Weights of a small contrastive image-text model.
Model: 2.74M parameters, 32-pixel images, encoder arch efficientnet, encoder activation hardswish, encoder depths [2, 2, 4, 2], encoder widths [16, 24, 48, 80], text encoder width 128, text encoder layers 8, text encoder norm layernorm, text encoder activation gelu.
Data: 203450 training examples, 16.6 epochs.
Rows from block 5 of the image encoder of a small contrastive image-text model, named by matrix and row number. Rows with one number belong to one channel. Each number is 500 + 25 x the weight over its row's rms, rounded and kept within 0 to 999. All counts start at 0. Numbers have three digits each.
After each channel's rows are labels from the 100 images, of 14848, where the channel reaches its highest value: "top examples" is what is common among them; "place" is the part of the image that holds the peak. Only what is clearly more common there than usual is listed. The data: regions of photos with short descriptions (Visual Genome). In brackets: how many of the 100.
# convs0: expand pointwise conv (encoder.blocks.5.convs.0.weight, 192x48x1x1), inputs 0-47
# convs1: depthwise 5x5 conv (encoder.blocks.5.convs.1.weight, 192x1x5x5, trained with AdamW), a 5x5 kernel
# convs2: project pointwise conv (encoder.blocks.5.convs.2.weight, 48x192x1x1, transposed), outputs 0-47

convs0.44:500465500500500500500500500500552500500500428448500500500500500459500522500500542500450500500500500500500500432538495500528500500545500500555500
convs1.44:503518505513476453502485483477467451460470472459500477492471474502484483489
convs2.44:469551500500500500500500500500500500500500466500500525458500500500500502500538500500500500567524500439544448448500500500500452473500453500500500
top examples: text has "sky" (47); text has "blue" (40)
place: centre (93)

convs0.16:508500549472569539500500468500546500500493500500500500500500500500500500500500534500500471500571500500459500454500500500500549463500506547500479
convs1.16:513520522473504490503531510484510464512585489520517539491526496508497484514
convs2.16:540500551551500500548500500532500500463533500500500500530557500500500500500500500500552469500500500500500500500414500500500500530500500500538500
top examples: text has "man" (35)
place: centre (71)

convs0.105:500531522500475500500445500500437498500536456515500522500584500500500500518500500453500500500500500500477544500532500500500500500500500553465500
convs1.105:451494505530474506493498502492514478474475510513527542517484503543562511518
convs2.105:500500500500426500500500574500500500500500500500500500529500527500500500558532500500500500500500577500500482500507459438536500500500500500500500
top examples: text has "red" (31)
place: centre (58); top centre (34)

convs0.191:500500544500500565500500500500500500500500500500547500477500500447500547500500500500536527519470500500561500500554500500500467500500500500450550
convs1.191:490516490474494545530479458470479476494529510472475519551538491480501514506
convs2.191:500500524500500500594500500550500500500533500500500518500500500527500546500500500500500500436500500576500500500500500500500436500500500500500500
top examples: text has "yellow" (42)
place: middle left (47); top left (30)

convs0.127:523500541500500449500500500500554500454500500500500488500500515500500500500500500500447485500500500500450578500536500500536554500500500500551500
convs1.127:471495491492482521487447487489482470431470448502521511501502489495489504514
convs2.127:500500522534523500500536510539500500500500452500521500522499451500495500518500500500526500500500500467563408452451500500500500500500500500500500
top examples: text has "green" (25)
place: bottom centre (55)

convs0.28:472500500500566567525500500500500500500500500500500500500500509500574500500455500500500500500478500587500463500500500500543529500500500500500500
convs1.28:486496485508479500491490493468467480460485452496489476513473472464468477450
convs2.28:500500500500500527500538500500500500500500500500500500500500500500500500500558500452500500500456500450500557500500500477440601482500500500500500
top examples: text has "sky" (39); text has "blue" (32)
place: centre (100)

convs0.87:500500500536500500500500581500553500500486500500529500500500500491431500500500500556436475500500500539500524500462500525500500500500461500500500
convs1.87:481496466509484496487462465480480470447458482478469467479502484486481485487
convs2.87:556500500428557500500500500530478490500500500500500500500500500500562524500500457500500526500493500500465500462534527500524500449463500500526489
top examples: text has "sky" (60); text has "blue" (42)
place: centre (100)

convs0.188:437500500548500500500500500500500500500500500500500500500549500500537524500500500521421500453500500586483500500500529500500509500500500543500500
convs1.188:492496506492496494498499468503458484458472480466493461456491464475475463474
convs2.188:500500500480500500500473500500500500500500500454540500500539500403500500500500500500547500500500461500555500435500500532500500500500500456482500
top examples: text has "sky" (42); text has "blue" (31)
place: centre (94)

convs0.152:500538500452543500500500500473500496459542500500500500500500548500500500531527532467434511532536500540500500500500500559500514500516500500458500
convs1.152:494501503509506508485450466510512532542523521514505526548510484485479532453
convs2.152:500500500522500500500500500500518500430521500500557500454500500500500500500500500533534500500475500500500546500429459500500500500466500480441541
top examples: text has "horse" (40); text has "brown" (28)
place: centre (89)

convs0.67:500459500500500500500500500538500479500500433500500500500500594500500539500500500500500500539500500500500546500500587500500500521500500500500500
convs1.67:507481526487521538515475487497500520436459475519504461470523502488514527515
convs2.67:500500500500500500500500439490500480500500500500500500500526500487500500500500535500500441489500500612500456500500500500548461500500500459500500
top examples: text has "white" (30)
place: middle right (59)

convs0.146:500432500500500500500500500464500500550452528500517528500500481460500430500500500467500541500458496466500539500474521500500500500527500469500484
convs1.146:488484529538519522490506493544485486507509558474460475482503502466487461497
convs2.146:500500500500522507500500500500430500500500500533500500500517500500430500500500500500500540500500476500500500377500486500500500500500500500473500
top examples: text has "black" (34)
place: middle left (59)

convs0.46:500500500500580468471500500500528526500500500458549456522491536500500500481500500500500522458500500500431460500500500500500500500500500500536455
convs1.46:507539493518540501489486492501498522513494515529525588527507484508507507483
convs2.46:500529544478500500500500545500500509500500500466500549532517500500500453500507500461500500500394500500500500551467500481500529500500500500500500
top examples: text has "man" (39); text has "hair" (27)
place: centre (76)

convs0.166:500500474500500532500500500500465500500500500543500551500500475500500449500537500494500451500592500500500500500500500500500416500500500500500500
convs1.166:510508525484496498496464498495521494432509515506506468470526516500433483495
convs2.166:573418500500500500500500500500500500500500500500500500500500575500500500500500500500500500500582536500500500541535500500500500500500463500500500
top examples: text has "red" (25)
place: middle right (36)

convs0.96:500500500500406424500500500500500500500500500500434500529500500500500500500500500500500472500500500500500500500500500410500500500500500502463500
convs1.96:479481495486499491512533511495518532516552548501534511537477469489469472477
convs2.96:500488500500500500500537524530500500500454548500500500468500500536500556500531500567500500500552475500500500500500500500500500500422500500453500
top examples: text has "blue" (32)
place: centre (85)

convs0.29:500500500500500469500500500500552500471500500500455500477465500500422458454500530470500474500518500500536527457501500500530536538500500464500500
convs1.29:490525501506513506517520499523529541538527554493518475472504512547519524527
convs2.29:500500500500528500422500500500500433500500531463500500500448500500500500578500524500546472540530500500539500500500500500504500500500500500500500
top examples: text has "man" (25)
place: bottom centre (39)

convs0.168:500500500500586500500500500500500500500500500500500500550500500500500500536500500500602466500500500500552500500500563474500500500500500500500500
convs1.168:508493486495489503513482508499443458437475463471509488475473469510513506499
convs2.168:500500500500500500500500500500538466500500500500500500475500574539550500463500500500500500500500538500500497469449500553500500500500500414500527
top examples: text has "train" (25)
place: centre (55); top centre (41)

convs0.183:500500500427500500500500500466500500514500500500500500511445500500500500439500500575546500482500500500500500534556500500500500500500500500563500
convs1.183:506464512521488486492547547499510467458443486501534520497500491494496478479
convs2.183:500500500500500500500500545500500500409500500500500500500500471500463500500500433500500500500526500500500500547500500500500546500500500543500579
top examples: text has "man" (28)
place: bottom centre (75)

convs0.20:500500500453500500500467537500500481500561500500500465500500500500500547500500477524500413500441500500458500500461500475500500500500540500500500
convs1.20:511504498484485488465546491504470570539497518477501481538505519491475497514
convs2.20:500477500500500500500500500457500500548470557500500500500500500500576536500500500500500500500500453445500500500446500443500500500500553500500500
top examples: text has "man" (35)
place: centre (54); top centre (38)

convs0.190:537544500500500500500500500500500551500500500455545500500500500474500500442580500500431500500500500500500554500500500500500500456500500500500500
convs1.190:524493490497495501475473501481456483478445445481509477487473468488486496465
convs2.190:500539482451528500480500500500500532500463456449462547500500500500500500500500500500500500500500500433500447551500457468500500500500466500500500
top examples: text has "sky" (45); text has "blue" (35)
place: centre (98)

convs0.175:500500449500500500500500500468500575500500448500476500500500532500500500500500522500473500500517500422552500500500500500533446500500500537500471
convs1.175:464478500513537534498511539513547484484525487512449487526530530511507503515
convs2.175:500500438500500547500500500531500500500448434500529500500468500507500500500500500501516449449465500500445500468500538500500543500500500500500500
top examples: text has "white" (34); text has "shirt" (26); text has "wearing" (25)
place: middle left (47)

convs0.117:500527426500500500475500471500500500500500500500500500500500500500500500466500500571500463559500500500500500453527500500557437522500500500475500
convs1.117:494504500511518479484469485484492513504485470472475466455432486469489497467
convs2.117:500500500461500450422500500465433500500500437500500533466472500500500500525500500500500500500486518447500541500527500500472500500500500500500500
top examples: text has "sky" (31); text has "white" (31); text has "blue" (29)
place: centre (96)

convs0.12:469500500460532439431500500537500500456500500543544426500500474542474500500500500500533500500500500500500500500535500500500500500500500500500500
convs1.12:503510489488505494533516478527491550578500527472503477516483505486474475497
convs2.12:500500500541477500585500572500500500442500522518500449500500466500500545500500500500500500500500506500513500500500500491531500500500500462551500
top examples: text has "sign" (27)
place: centre (52); bottom centre (39)

convs0.135:500500500500500500500500500500441500500517500500580500500500500500500500430500500564455500500500500500473500500500500500500500500500500590500500
convs1.135:503507503499497500521513508515457473466468452479461471476462470482474494470
convs2.135:500500485442500500500500500479500500477500534500500546450469500500500500500500519500500500500536500452551462500500500500454500570456480500500463
top examples: text has "sky" (32); text has "blue" (30)
place: centre (57); top centre (43)

convs0.39:500500500422500530500459500500500500500500500530500500500500402500442500535500500500500500431500500500463500500500500500500500500500500486500500
convs1.39:480476484472489501504482473499491543537526480496523569498503468513529494476
convs2.39:500500500451500500500500500455500500500500470500500448574500500500500500500515440500451500500500500500500500500460555500575500500500500500488500
top examples: text has "red" (47)
place: centre (70)