config.yaml
dataset: "regions of photos with short descriptions (Visual Genome)"
horizontal_flip: true
loss: "sigmoid"
encoder_channel_attention: "eca"
encoder_widths: [16, 24, 48, 80]
text_encoder_norm: "layernorm"
text_encoder_activation: "gelu"
text_encoder_mlp_ratio: 4
init: "orthogonal"
grad_clip: 5.0
Rows from block 5 of the image encoder of a small contrastive image-text model, named by matrix and row number. Rows with one number belong to one channel. Each number is 128 + 24 x the weight over its row's rms, rounded and kept within 0 to 255. All counts start at 0.
Before each channel's rows are labels from the 100 images, of 14848, where the channel reaches its highest value: "patch colour" is the nearest of a few named colours to the mean colour under the peak. Only what is clearly more common there than usual is listed. The data: regions of photos with short descriptions (Visual Genome). In brackets: how many of the 100.
# convs0: expand pointwise conv (encoder.blocks.5.convs.0.weight, 192x48x1x1), inputs 0-47
# convs1: depthwise 5x5 conv (encoder.blocks.5.convs.1.weight, 192x1x5x5, trained with AdamW), a 5x5 kernel
# convs2: project pointwise conv (encoder.blocks.5.convs.2.weight, 48x192x1x1, transposed), outputs 0-47

patch colour: black (28)
convs0.35 [128 128  48 128 128 128 128  34 128 128 128  90 128 128 128 128 124 128 128 128 128  83 103 128 128 128 128 128 128 128 159 128 173 128 128 128 197 128 128 128 128 128 128 151 128 128 128 128]
convs1.35 [118 150 146 144 127 124 117 123 134 132 132 115  40  84 134 142 113 114 120 159 111 141 156 145 132]
convs2.35 [107 128 186 128 128 128  88 128 105 128 128 169 128 128 128 145 128 128 128 128 176 128 128 128 128 128  91 128 128  88 128 128 128 153  34 128 128 128  68 155 128 128 128 128 128 100 128 128]

patch colour: white (38)
convs0.64 [128 182 118 128 128 166  91  63 128 128 128 128 128 128 128 128 128 128 128 128 128  44 122 128 128 128 128 120 128 128 128 151 128 128 128 128 128 185 128  53 128 118 128 130 102 128 128 128]
convs1.64 [116 141 125 130 116 116 123 129 117 131  77 121 120  77 113  83 111 129  99 128  71 104 117  97 130]
convs2.64 [128 154  97 128 168 142  73 128 128 128 113 128 128  88 128 128  87 154 170 146 128  82 128 128 128 148  70 128  80 128 128 128 128  92 128 128 187 128 128 128 128 131 128 128 128 128 108 167]

patch colour: brown (68)
convs0.111 [128 128 128  99 128 128 128 128 128 102 128 128 128 128 178 128  74 158 128 128 161  72  67 128 128 128 128  66 128 185 128 128 158 128  76 128 128 164 128 128 128 128 128 128 128 128 128 128]
convs1.111 [121 108 117 151 121 126 107  91 112 114 125 146 157 144  89 108 159 189 150  90 106 121 125 121 106]
convs2.111 [128 128 128 128 128 128 128 128 128 128 174 128 128 128 128 128 193 128 128  96 128 180 128 128 128 128  66 128 128  95 128 128 104 128  86 128 172 128 128 111 128 110 128  69 128  74 128 166]

patch colour: white (64); pink (28)
convs0.180 [128 128 128 128 193 128 128 128 121 201 128 128 128 171 128  94 128 128 128 151 128 128 128 126 128 128 128 128 128 128 128 128 128 128 128 104 170  45 194 128 128 128 128 128 128 128 159 128]
convs1.180 [164 156 122 107 105 117 146  94  88 104  90 146 170 143  95 110 147 161 142 120 141 121 129 110 137]
convs2.180 [128  70 128 128 164 128 128  51 128 169 128 128 128 128 128 128 128 142 128 128 128 128 128 128 206 113 128 183 128 124 128 128 128 128  95 128 138 128 128  91 128 128 128 101 128 128 128 178]

patch colour: brown (61); black (28)
convs0.144 [128 128 104 128 128 128 190 196 128 128 105 128 128 128 128 128 128  85 128 128 168 128  97  62  98 128 128 142 128 128 128 128 128 128 128 128 128 128 128 128 158 128  71 128  92 153  83 128]
convs1.144 [124 129 120 136 124 106 140 144 136  97 110 154 222 153 110 116 136 156 133 115 134 130 111 130 121]
convs2.144 [128  84 128 126  91  85 128 177 128 206 128 128 128 128 128 128 128 128 128 128 128 128 118 128 128 191 128 128 128 114 151 128 128 128  76 128 128 108 171 128 128 128 128  95 149 107 128  80]

patch colour: brown (65)
convs0.0 [128 128 128 128 128 128 160 128 128 100 128 128 128 128  96 128 128 128 128 128 128  80 163  89 128 128 128 117 128 128 128  45 112 128 128 128 128 128 153  95 128 128 128 128  76 128 128 218]
convs1.0 [153 152  95 111 146 128 127 104 119 112  97 124 181 171 110 112 120 147 135 112 115 147 150 163  92]
convs2.0 [128  75 128 170 128 107 128 128 128 128 173 128 128 128 128 143  98 128 128 128 102  81 128 128 128 128 128 128 128 153 128 128 128 144 163 128  72 128 128 128 128 128 128  91  28 128 128 128]

patch colour: pink (37)
convs0.66 [128 164 128 128 128 148 128 128 128 128 128 128 128 128 128 128 128 154 128 172 128 128 128  94 128  96 128 128  57 195 128  76 128 140 205 128 169 128 128 128 128 155 128 128 128 109 117 133]
convs1.66 [154 138 152 117 162 100 122 144 130 141 121 157 191 142  91 125 126 124 116 124  99  94  95 113 103]
convs2.66 [128 128 128 128 150 128  66 128 118 128 128 128 128 128  73  78 128 128 128 182 168 128 128 128  96  88 128 128 128 128 128 128 128 145 128 128 128  59 128 128 128 128 105 128 100 128 192 128]

patch colour: black (26)
convs0.107 [128 111 128 160 128 157 128 175 165 128  88  75 128 128 124 116 128 128 128 142 149 128 128 186 103 128 105  75 128 134 104 128 128 128 128 128 128 128 146 128  82 128 128 128  72 184 128 128]
convs1.107 [155 130 145 122 137 153 161 191 137 174 129 154 152 119 159 114  85 102 118 124 122 134 139 133 140]
convs2.107 [128 107  84 128  46 128 128 165 128 121 128 128 128 128 128 128 128 105 128 128 128 128 128 128 128 128 128 161 128 128  47 128  90 128 128 128 128 128 128 128 128 155 194 128 128 128 176 128]

patch colour: white (36)
convs0.101 [128  79 167 128 128 208 128 128 114 128 128 108 102 128 128 128 128 128  88 128 162 128 174 163 128 128 159 107 128 128 128 128 112 121 168 128 128 128 118 177 157 128  74 128 147 128 128 128]
convs1.101 [149 109 124 141 118 119 129 148 129 121 160 145 173 134 173 167 169 153 127 177 137 138 147 127 155]
convs2.101 [128 128 128 180 128  72  91 128 128 173 128 128 141 128 128 128 128 128 128 128 128 128 163 128 156 128 128  68 128 166 128  62 143 128 128 128 107 128  73 128 128 128 128 128 128 128 167  87]

patch colour: green (25)
convs0.47 [128  98 128 168 128 128 119 128 128  67 157 128 128 128 152 162 128  79 109 128 128 128 128 128 128 187 204  88 128 128 189 128 128 128 128 128 156 128 128 128 128 151 128 128 128 138 128 128]
convs1.47 [114 155 162 120 150 125 123 153 115 120  97 102 175 163 135 119 111 185 147 133 119 131 147  97 146]
convs2.47 [128 128 128 128 128 128  98 128  96 128 128 128 128 128 128 128 128 198 128 128 128 128 128 128 128 128 128 159 200 128  66  88 128  87 128 128 128 128 128 128  72 128 128 128 128 128 195 128]

patch colour: white (36); pink (28)
convs0.89 [ 97 128 128 160 128 164  68 128 172 128  93 146 128 128 128 128 128 128 128 191 128 141 128 128  97 128 128  82 174 128 185 128 128 128 122 128 128 128  92  86 106 164 128 128 128 128 128 128]
convs1.89 [126 147 130 131 145 126 123 103 118 137 117 111  90  93  93 113 137 129 107 115  86 113  74  76 131]
convs2.89 [128 128 149 128 128  78 112 128 128 113 128  95 128 128 128  90 128 128 128 128 128 128 128 128 128 128 128 128 128 128 128  60  86 128 182 128 128 128 128 176  59 128 128 174 185 128 128 128]

patch colour: pink (30)
convs0.178 [128 128  94 128 197 128 128 128  60 128 128 128 128 128 128  92 128 128  72 128 128 128 128 128 128 128 128 128 198 128 128 128 183 122 128 128 128 128 195 128 128 128 128 128 128 128 128 128]
convs1.178 [127 152 145 123 148 108 143 172 120 120 121 158 190 104 138 130 105 165 174 135 119 126 153 113 123]
convs2.178 [155 157 128 128  63 178 128 114 128 128 128 128 128 128 109 173 101 128  90 138  76 128 128 128 128 128 128 102  93 128 128 128 128 177 128  79  69 128 128 158 128 128 128 127 128 153 140 128]

patch colour: pink (34)
convs0.88 [128 114  98 128 173 154  80 163 107 128 124 128 128 128 128  78 128 128 128 128 128  86 128 128 128 128 128 128 128 128 128 133 128 128 167 128  71 128 168 128  82 128 128 159 128 128 133  49]
convs1.88 [140 136 139 139 155 109 132 144 133 104 147 171 157 145 131 135 173 133 165 125 146 135 139  98 189]
convs2.88 [128 128 128 128 166 128 128 120 128 128 155 128 128 128 128 128 128 128 128  91 128 113 128 128 128 128 128 110 154 128  42 128 179 128  65 128 128 128 128 128 128 112 128  67  73 128 170 128]

patch colour: black (28)
convs0.137 [100 205 128 128 128 128 188 128 110 128 128  82 128 128 142 128 128 128 128 128 128  87 192 128 128 128 200 149 128 128 128 128 128 128 128  71 128 128 128 128 122 128 128 128 128 128 128 128]
convs1.137 [113 108 113 106 117 110 116 140  99 134  97 119 133  93 102 129  88  89 104 109 127  70 104 119 108]
convs2.137 [ 87 128 128  96 128 186 128 128 139 128 128 128 113 128  94 128 128 128 168 128 128 128 128 128 177 157 128 128 102 128 128 164 128 128 154 128 128 209 154 128 128 143 128 128 128  85  70 128]

patch colour: white (68)
convs0.79 [128 128  96 128 128 128 128 128 128 164 128 128 111 128 128 128 128 128 128 140  83 128 128 128 128 168 128 128 195 160 147  98 202  65 128  94 128  68 128 128 128 128 128 128 128 128 128 111]
convs1.79 [144 128 146 143 123 107 100  70  86 107 131 153 147 150 146  98 106 144 142  95 115 130  92 105 118]
convs2.79 [160 128  89 128  82  90 128 117 128 128 128 128 128 198 128 128 128 190 128 128 128 128  90 186 192 128 128 128 128 128 128 128 173 128 128 157 128 128 128 128 128 128 128 128 128 101 128 128]

patch colour: brown (67)
convs0.140 [128 128  79 128 128 158 128 128 128 128 128  65  74 128 128 128 128 128 128 128 128 128 128 155 128 128 128 128 200 170 128 128 116 128  93 128 128 124 128 178  82 128 128 128  77 128 128  94]
convs1.140 [123 144 138 147 111 141 134 145 136 127  76  76  79  90  89 137 111 109 135 142 150 143 127 136 140]
convs2.140 [ 69 128 128 128 128 128 128 128 128  82 128 128 128 128 128 128 161 101  82 128 128 148 152  96 128 157 128 128 128 128 128 128 128 170 156  83 128 165  64 128 128 128  73 128 128 157 128 163]

patch colour: white (34)
convs0.14 [128 128 153 128 128 128 128  95  44 128  86 128 128 143 128 128 128 128 128 128 128 128 128 145  69 128  76 128 128 128 128 179 128 128  87 128 128 171 184  95 136 128 128 128 128 128 128 128]
convs1.14 [120 130 132 134 123 104 117 124 133  95  81  82  93 100  65 110 113 119 130 115 110 129 108 121 105]
convs2.14 [128 151 128 109 128 128 162 184 128  88  89 118 128 128 128 128 128 128  96 128 128 128 128 128 122 128 181 128 188 128 128 128 128 128 177 128 128  80 128 105 128 175 128 149  71 128 128 103]

patch colour: brown (65)
convs0.150 [128 128  47 128 128 240 128 128 128 128 128 128 128 128 128 128 107 128  82 128 183 128 128 128 128 128 128  82 128 128 128 128 128 128 128 128 126 128 128 128 128 128 128 128 128  98 128 128]
convs1.150 [137 116 121 154 141 146 117 100 113  77  92 107  87 119  85 108 119 121 135 113 123  98 127 104  89]
convs2.150 [149 171 128 128 128 128 128 128 128  69  73 128 128 100 128 128 128 128 128 128 157 128 128 128 128 128 187 128 128 169 128 128  48 162 128 128 128 194 128 128 128 128 128 128 128 128 128 139]

patch colour: pink (26)
convs0.134 [128 128 128 128 128 173 128 128  46 128 128 128 187 128 128 128 128 128  94 128 128 128 128 129 128 128 128 128 157  72 128 128  58 128 128 128 128 128 128 128 128 128 128 155 186 128  90 128]
convs1.134 [121 101 115 113 115 132 114 117 134 136  79 124 133  98  96  81 123  96  77 115 116 108  92 112 125]
convs2.134 [128 128 128 128 128 128 128 157 128 128 128 128 128 128 177 128 128 128 218 175 128 128 128 128 128 128 128 169 194 128 165 128 128 128 128 128 128 139 128 128 128 128  99 117 190 128 128  84]

patch colour: pink (28)
convs0.116 [128 161 128 128 128 162 128 128 128 128 128 128 128  96  36 128 128  65 174 128 128 128 170 128 128 128 128 128 128 149 128 183 114 174 153 128 128 128 102 128 124 128 128 128 128 156 128 128]
convs1.116 [124 106 132 112 136 117 144 137 120 115 126 146 155 157 176 138 185 192 148 144 143 136 141 123 140]
convs2.116 [176 128 128 128 128 128 128  70 128 128 128 160 172 112  89 128 128 182 128 117 128 128 128 128 128 165 128 128 128 163 171 128 188 128 128 128 100 102  99 128 128 165 128 128 128 128 128 178]

patch colour: white (43); pink (26)
convs0.139 [128 128  74 128  69 128 128 128 117 163 128 128 131 128  99 128 128 128 128 128 128 111 128 128 128 128  79 113 128 128  72 128 128  96 128  98 128  71 128 185 128 128 161  88 128 128 173 128]
convs1.139 [122 143 119 121 122 138 128 105 142 145 194 134 100 185 144 155 161  95 136 155 132 126 106 126 127]
convs2.139 [128 128  99 159 128 128 128 164 128  95 128 128 128 113 128 128 141 149 128 128 128 195 112 128  88 128 128  99 128 128 128 128 169  84  58 124 128 114 146  79 128 128 128  87 128 162 128  93]

patch colour: black (26)
convs0.143 [138  95 128 128 105 128 160 128 128 128 128 128 126 128 128 175 111 128 128 182 128 128 128 160 123 128 128 128 106  75 128  71 128 128 128 110  59  92  96  96 128 128 128 128 187 128 128 128]
convs1.143 [ 99 158 166 121 119 121 201 144 143 137 112 157  86 124 103 132 127  98 125 123 144 143 133 134 143]
convs2.143 [128 128 128 128 128 128 128 128 128 128 128 128 128 128 170 128 128 128 128 128 128 191 128 128 209  96  87 128 128 128 128 128 128  78  80 128 128 128  78  78  96 128 128 128 158  97 128 128]

patch colour: grey (66)
convs0.155 [132 128 128 128 128 128 128 128 128 128 167 163  92  96 128 128 128 128 128 128 128 128 197 128 180 128 128 173 128  89 128 108  95 128 154 112 128 128 128 128 188 128 154 180  84 147 128 128]
convs1.155 [171 122 124 151 150 150  99 105 132 131 141 142 197 109 142 148 143 144 142 145 146 135 101 165 138]
convs2.155 [128 128 128  82 128  71 128 128 128 128 128 128  98 128 128 183 128 146 199 128 128 128 128 128 128 128 128 128 128 128 101 128 194 128 128 128 128 128 128 128 128 128 142 155 128 210 144 128]

patch colour: pink (29)
convs0.21 [128 206  58 128 128 128 128 128 167 128 128 128 128 128  72 128 128 128 128 128 145 128 128 128 128 128 128 128 128 170 128 162 128  71 128 128  88 128 128  72 128 128 128 155 128 128 128 128]
convs1.21 [ 88  78  84  92 100 124 124 143 102 126 111 153 161 113 112 127 146 166 152 122 124 143 132 137 116]
convs2.21 [128 128 128 179 128 128 128  96 128 128 128 185 106 128  90 128 143 195 159 128 128 128 176 128 170 126  93 128 128 128 155 128 166 128 128 128 128 128  93 128 102 128 128 128 186 128 128 146]

patch colour: white (27)
convs0.103 [128 128 128 128 128 128  79 128 128  64 128 128 128 128  98 128 128 128  52 128 128 128 128 128  83 128 128 128  85 128 156 128 128 128 128 128 128 128 128 128 128 193 128 128 139 128  75  78]
convs1.103 [109 129 111 128 100 136 122  83 108 127 125 101  63  86 100 130 116  89 117 119 141 139 118 138 150]
convs2.103 [158  82 128  51 128 128 128 163  92 164 128 128 209 128 128 128 128 101 128 102 158 128 128 128 128 128 171 128  81 128 128 128 128 128 128 128 128 128 128 128 128 173 128 128 128 128 128 128]

patch colour: red (28)
convs0.126 [128 128 190 128 128 140 128 128 128 188 128 138 128 128 128 128 128 128 128  83 106 107 128 176 128 139 177  93 148 128 128 128 128 128 128 128 128 153 128 105 128  88 128 128 128  59  74 128]
convs1.126 [134 113 122 119 128 135 122 158 140 130 118 149 215 128 112 114 115 166 100 120 146 111 143 101 145]
convs2.126 [128 128 128 188 128 128 128 173 128 128 128 128 128  84 128 128 128 128 128 154 110 128 128 128 128 128 102 145 128 171  67 154 101 128  90 128 199 158 128  80 137 128 128 166 128 128 128 128]

patch colour: white (33)
convs0.124 [ 76 128 128 187 128 128 149 149 128 128 128 128 128 128  77 128 131 128 151 128 183 144 128 128 128 136 128 128 170 203 149 128 128 163 128 128  86 128 128 155 146 128 128 173 128 128 128 109]
convs1.124 [154 141 142 149 118 145 126 132 130 133 149 117  90 134 102 189 148 137 194 128 132 125 143 157 122]
convs2.124 [146 128 128 128 128 158 128 144 190 102 128  61 128 128 128 128 154 161 128 128 128 147 128 128 167 128 196  64 128 128 128 147 128 128 128 128 128 128 128 128 128 157  90 128  85 128 128 109]

patch colour: pink (29)
convs0.62 [ 75 128  91 128 128 128 128 128  83 128 128 142 128 128  94 128 128 128  39 128 128 128 149 128 111 128 128 204 128 107 128 128 128 126 128 167 128 128 182 128 128 128 128  97 128 128 128 128]
convs1.62 [112 110 129 137 113 141 153 162 175 157 144 163 163 151 178 130 138 135 123 142 109 148 153 110 156]
convs2.62 [128 128 128 128 128 128 128 128 128 128 128  85  93 128 128 128 128 128 173 128 128 128 128 128 143 128 212 128 128 159 128 128 128 128 128  96 128 128 128 128 128  94 228  83 141 128 128 128]

patch colour: brown (62)
convs0.53 [ 94 128 128 128 128 128 128 128 128 128 128  75 128 163 128 128 128 157 128 128 128 128 128 128 128 128 128 128 128 132  22 128 128 128 128 128 128 196 128 128 174 128 128 155 128 128  75 137]
convs1.53 [130 117 126 104  84 135 155 142 151 152 164 157 171 152 169 131 129 118 159 144 111 114 115 119  92]
convs2.53 [128 128 128 128 128 128 128 128 145 128 128 128 128 128 128 150 128 179 163 128 191  54 128 128 194 128 128 128 149 128 128 128 128 128 128 128 128 128  43 167 128 128 128 128 128 128 128 128]

patch colour: pink (25)
convs0.18 [198 128 128 128 128 128  90 128 128 174  82  87 128 128  78 128 152 128 128 150 128  95 128 128  95 128 128 128  90 128  72 164 140 128 189 128 128 128 128 128 128 128 128 128 128 128 128 128]
convs1.18 [141 128 106 126 147 123  98 104 104 109 117 133 162 148 107  91 127 138 121  94 111  79 106  75 136]
convs2.18 [128  95 128 128 161 128 128 128 108 128 128 128 109 128 165 128 128 128 128 128  40 128 111 128 189 128 128 128 128 128 128 128 128  90 128 128 128  88 109 110  73  81 128 128  84 128 128 151]

patch colour: grey (65)
convs0.33 [128  96  62 128 128  94  76 128 108 128 128 128 128 128 128 128 128 128 128 120 139  81  71 113  77 128 128 128 128  77 136 128 128 132 186 186 128 128 128 128 128 128 128 122 128 128 139 128]
convs1.33 [152 144 125 128 161 158 129 132 135 163 146 159 172 139 152 147 130 161 157 144 175 137 132 166 138]
convs2.33 [ 96 128 128 128 128 128 128 128 128 128 128 128 128 128 128 128 169 128 128 187  65 163 128 128 128 128 128 128 128  66 128 128 128 128 128 128  91 128 167 128 128 167 128 163 128 170  77  78]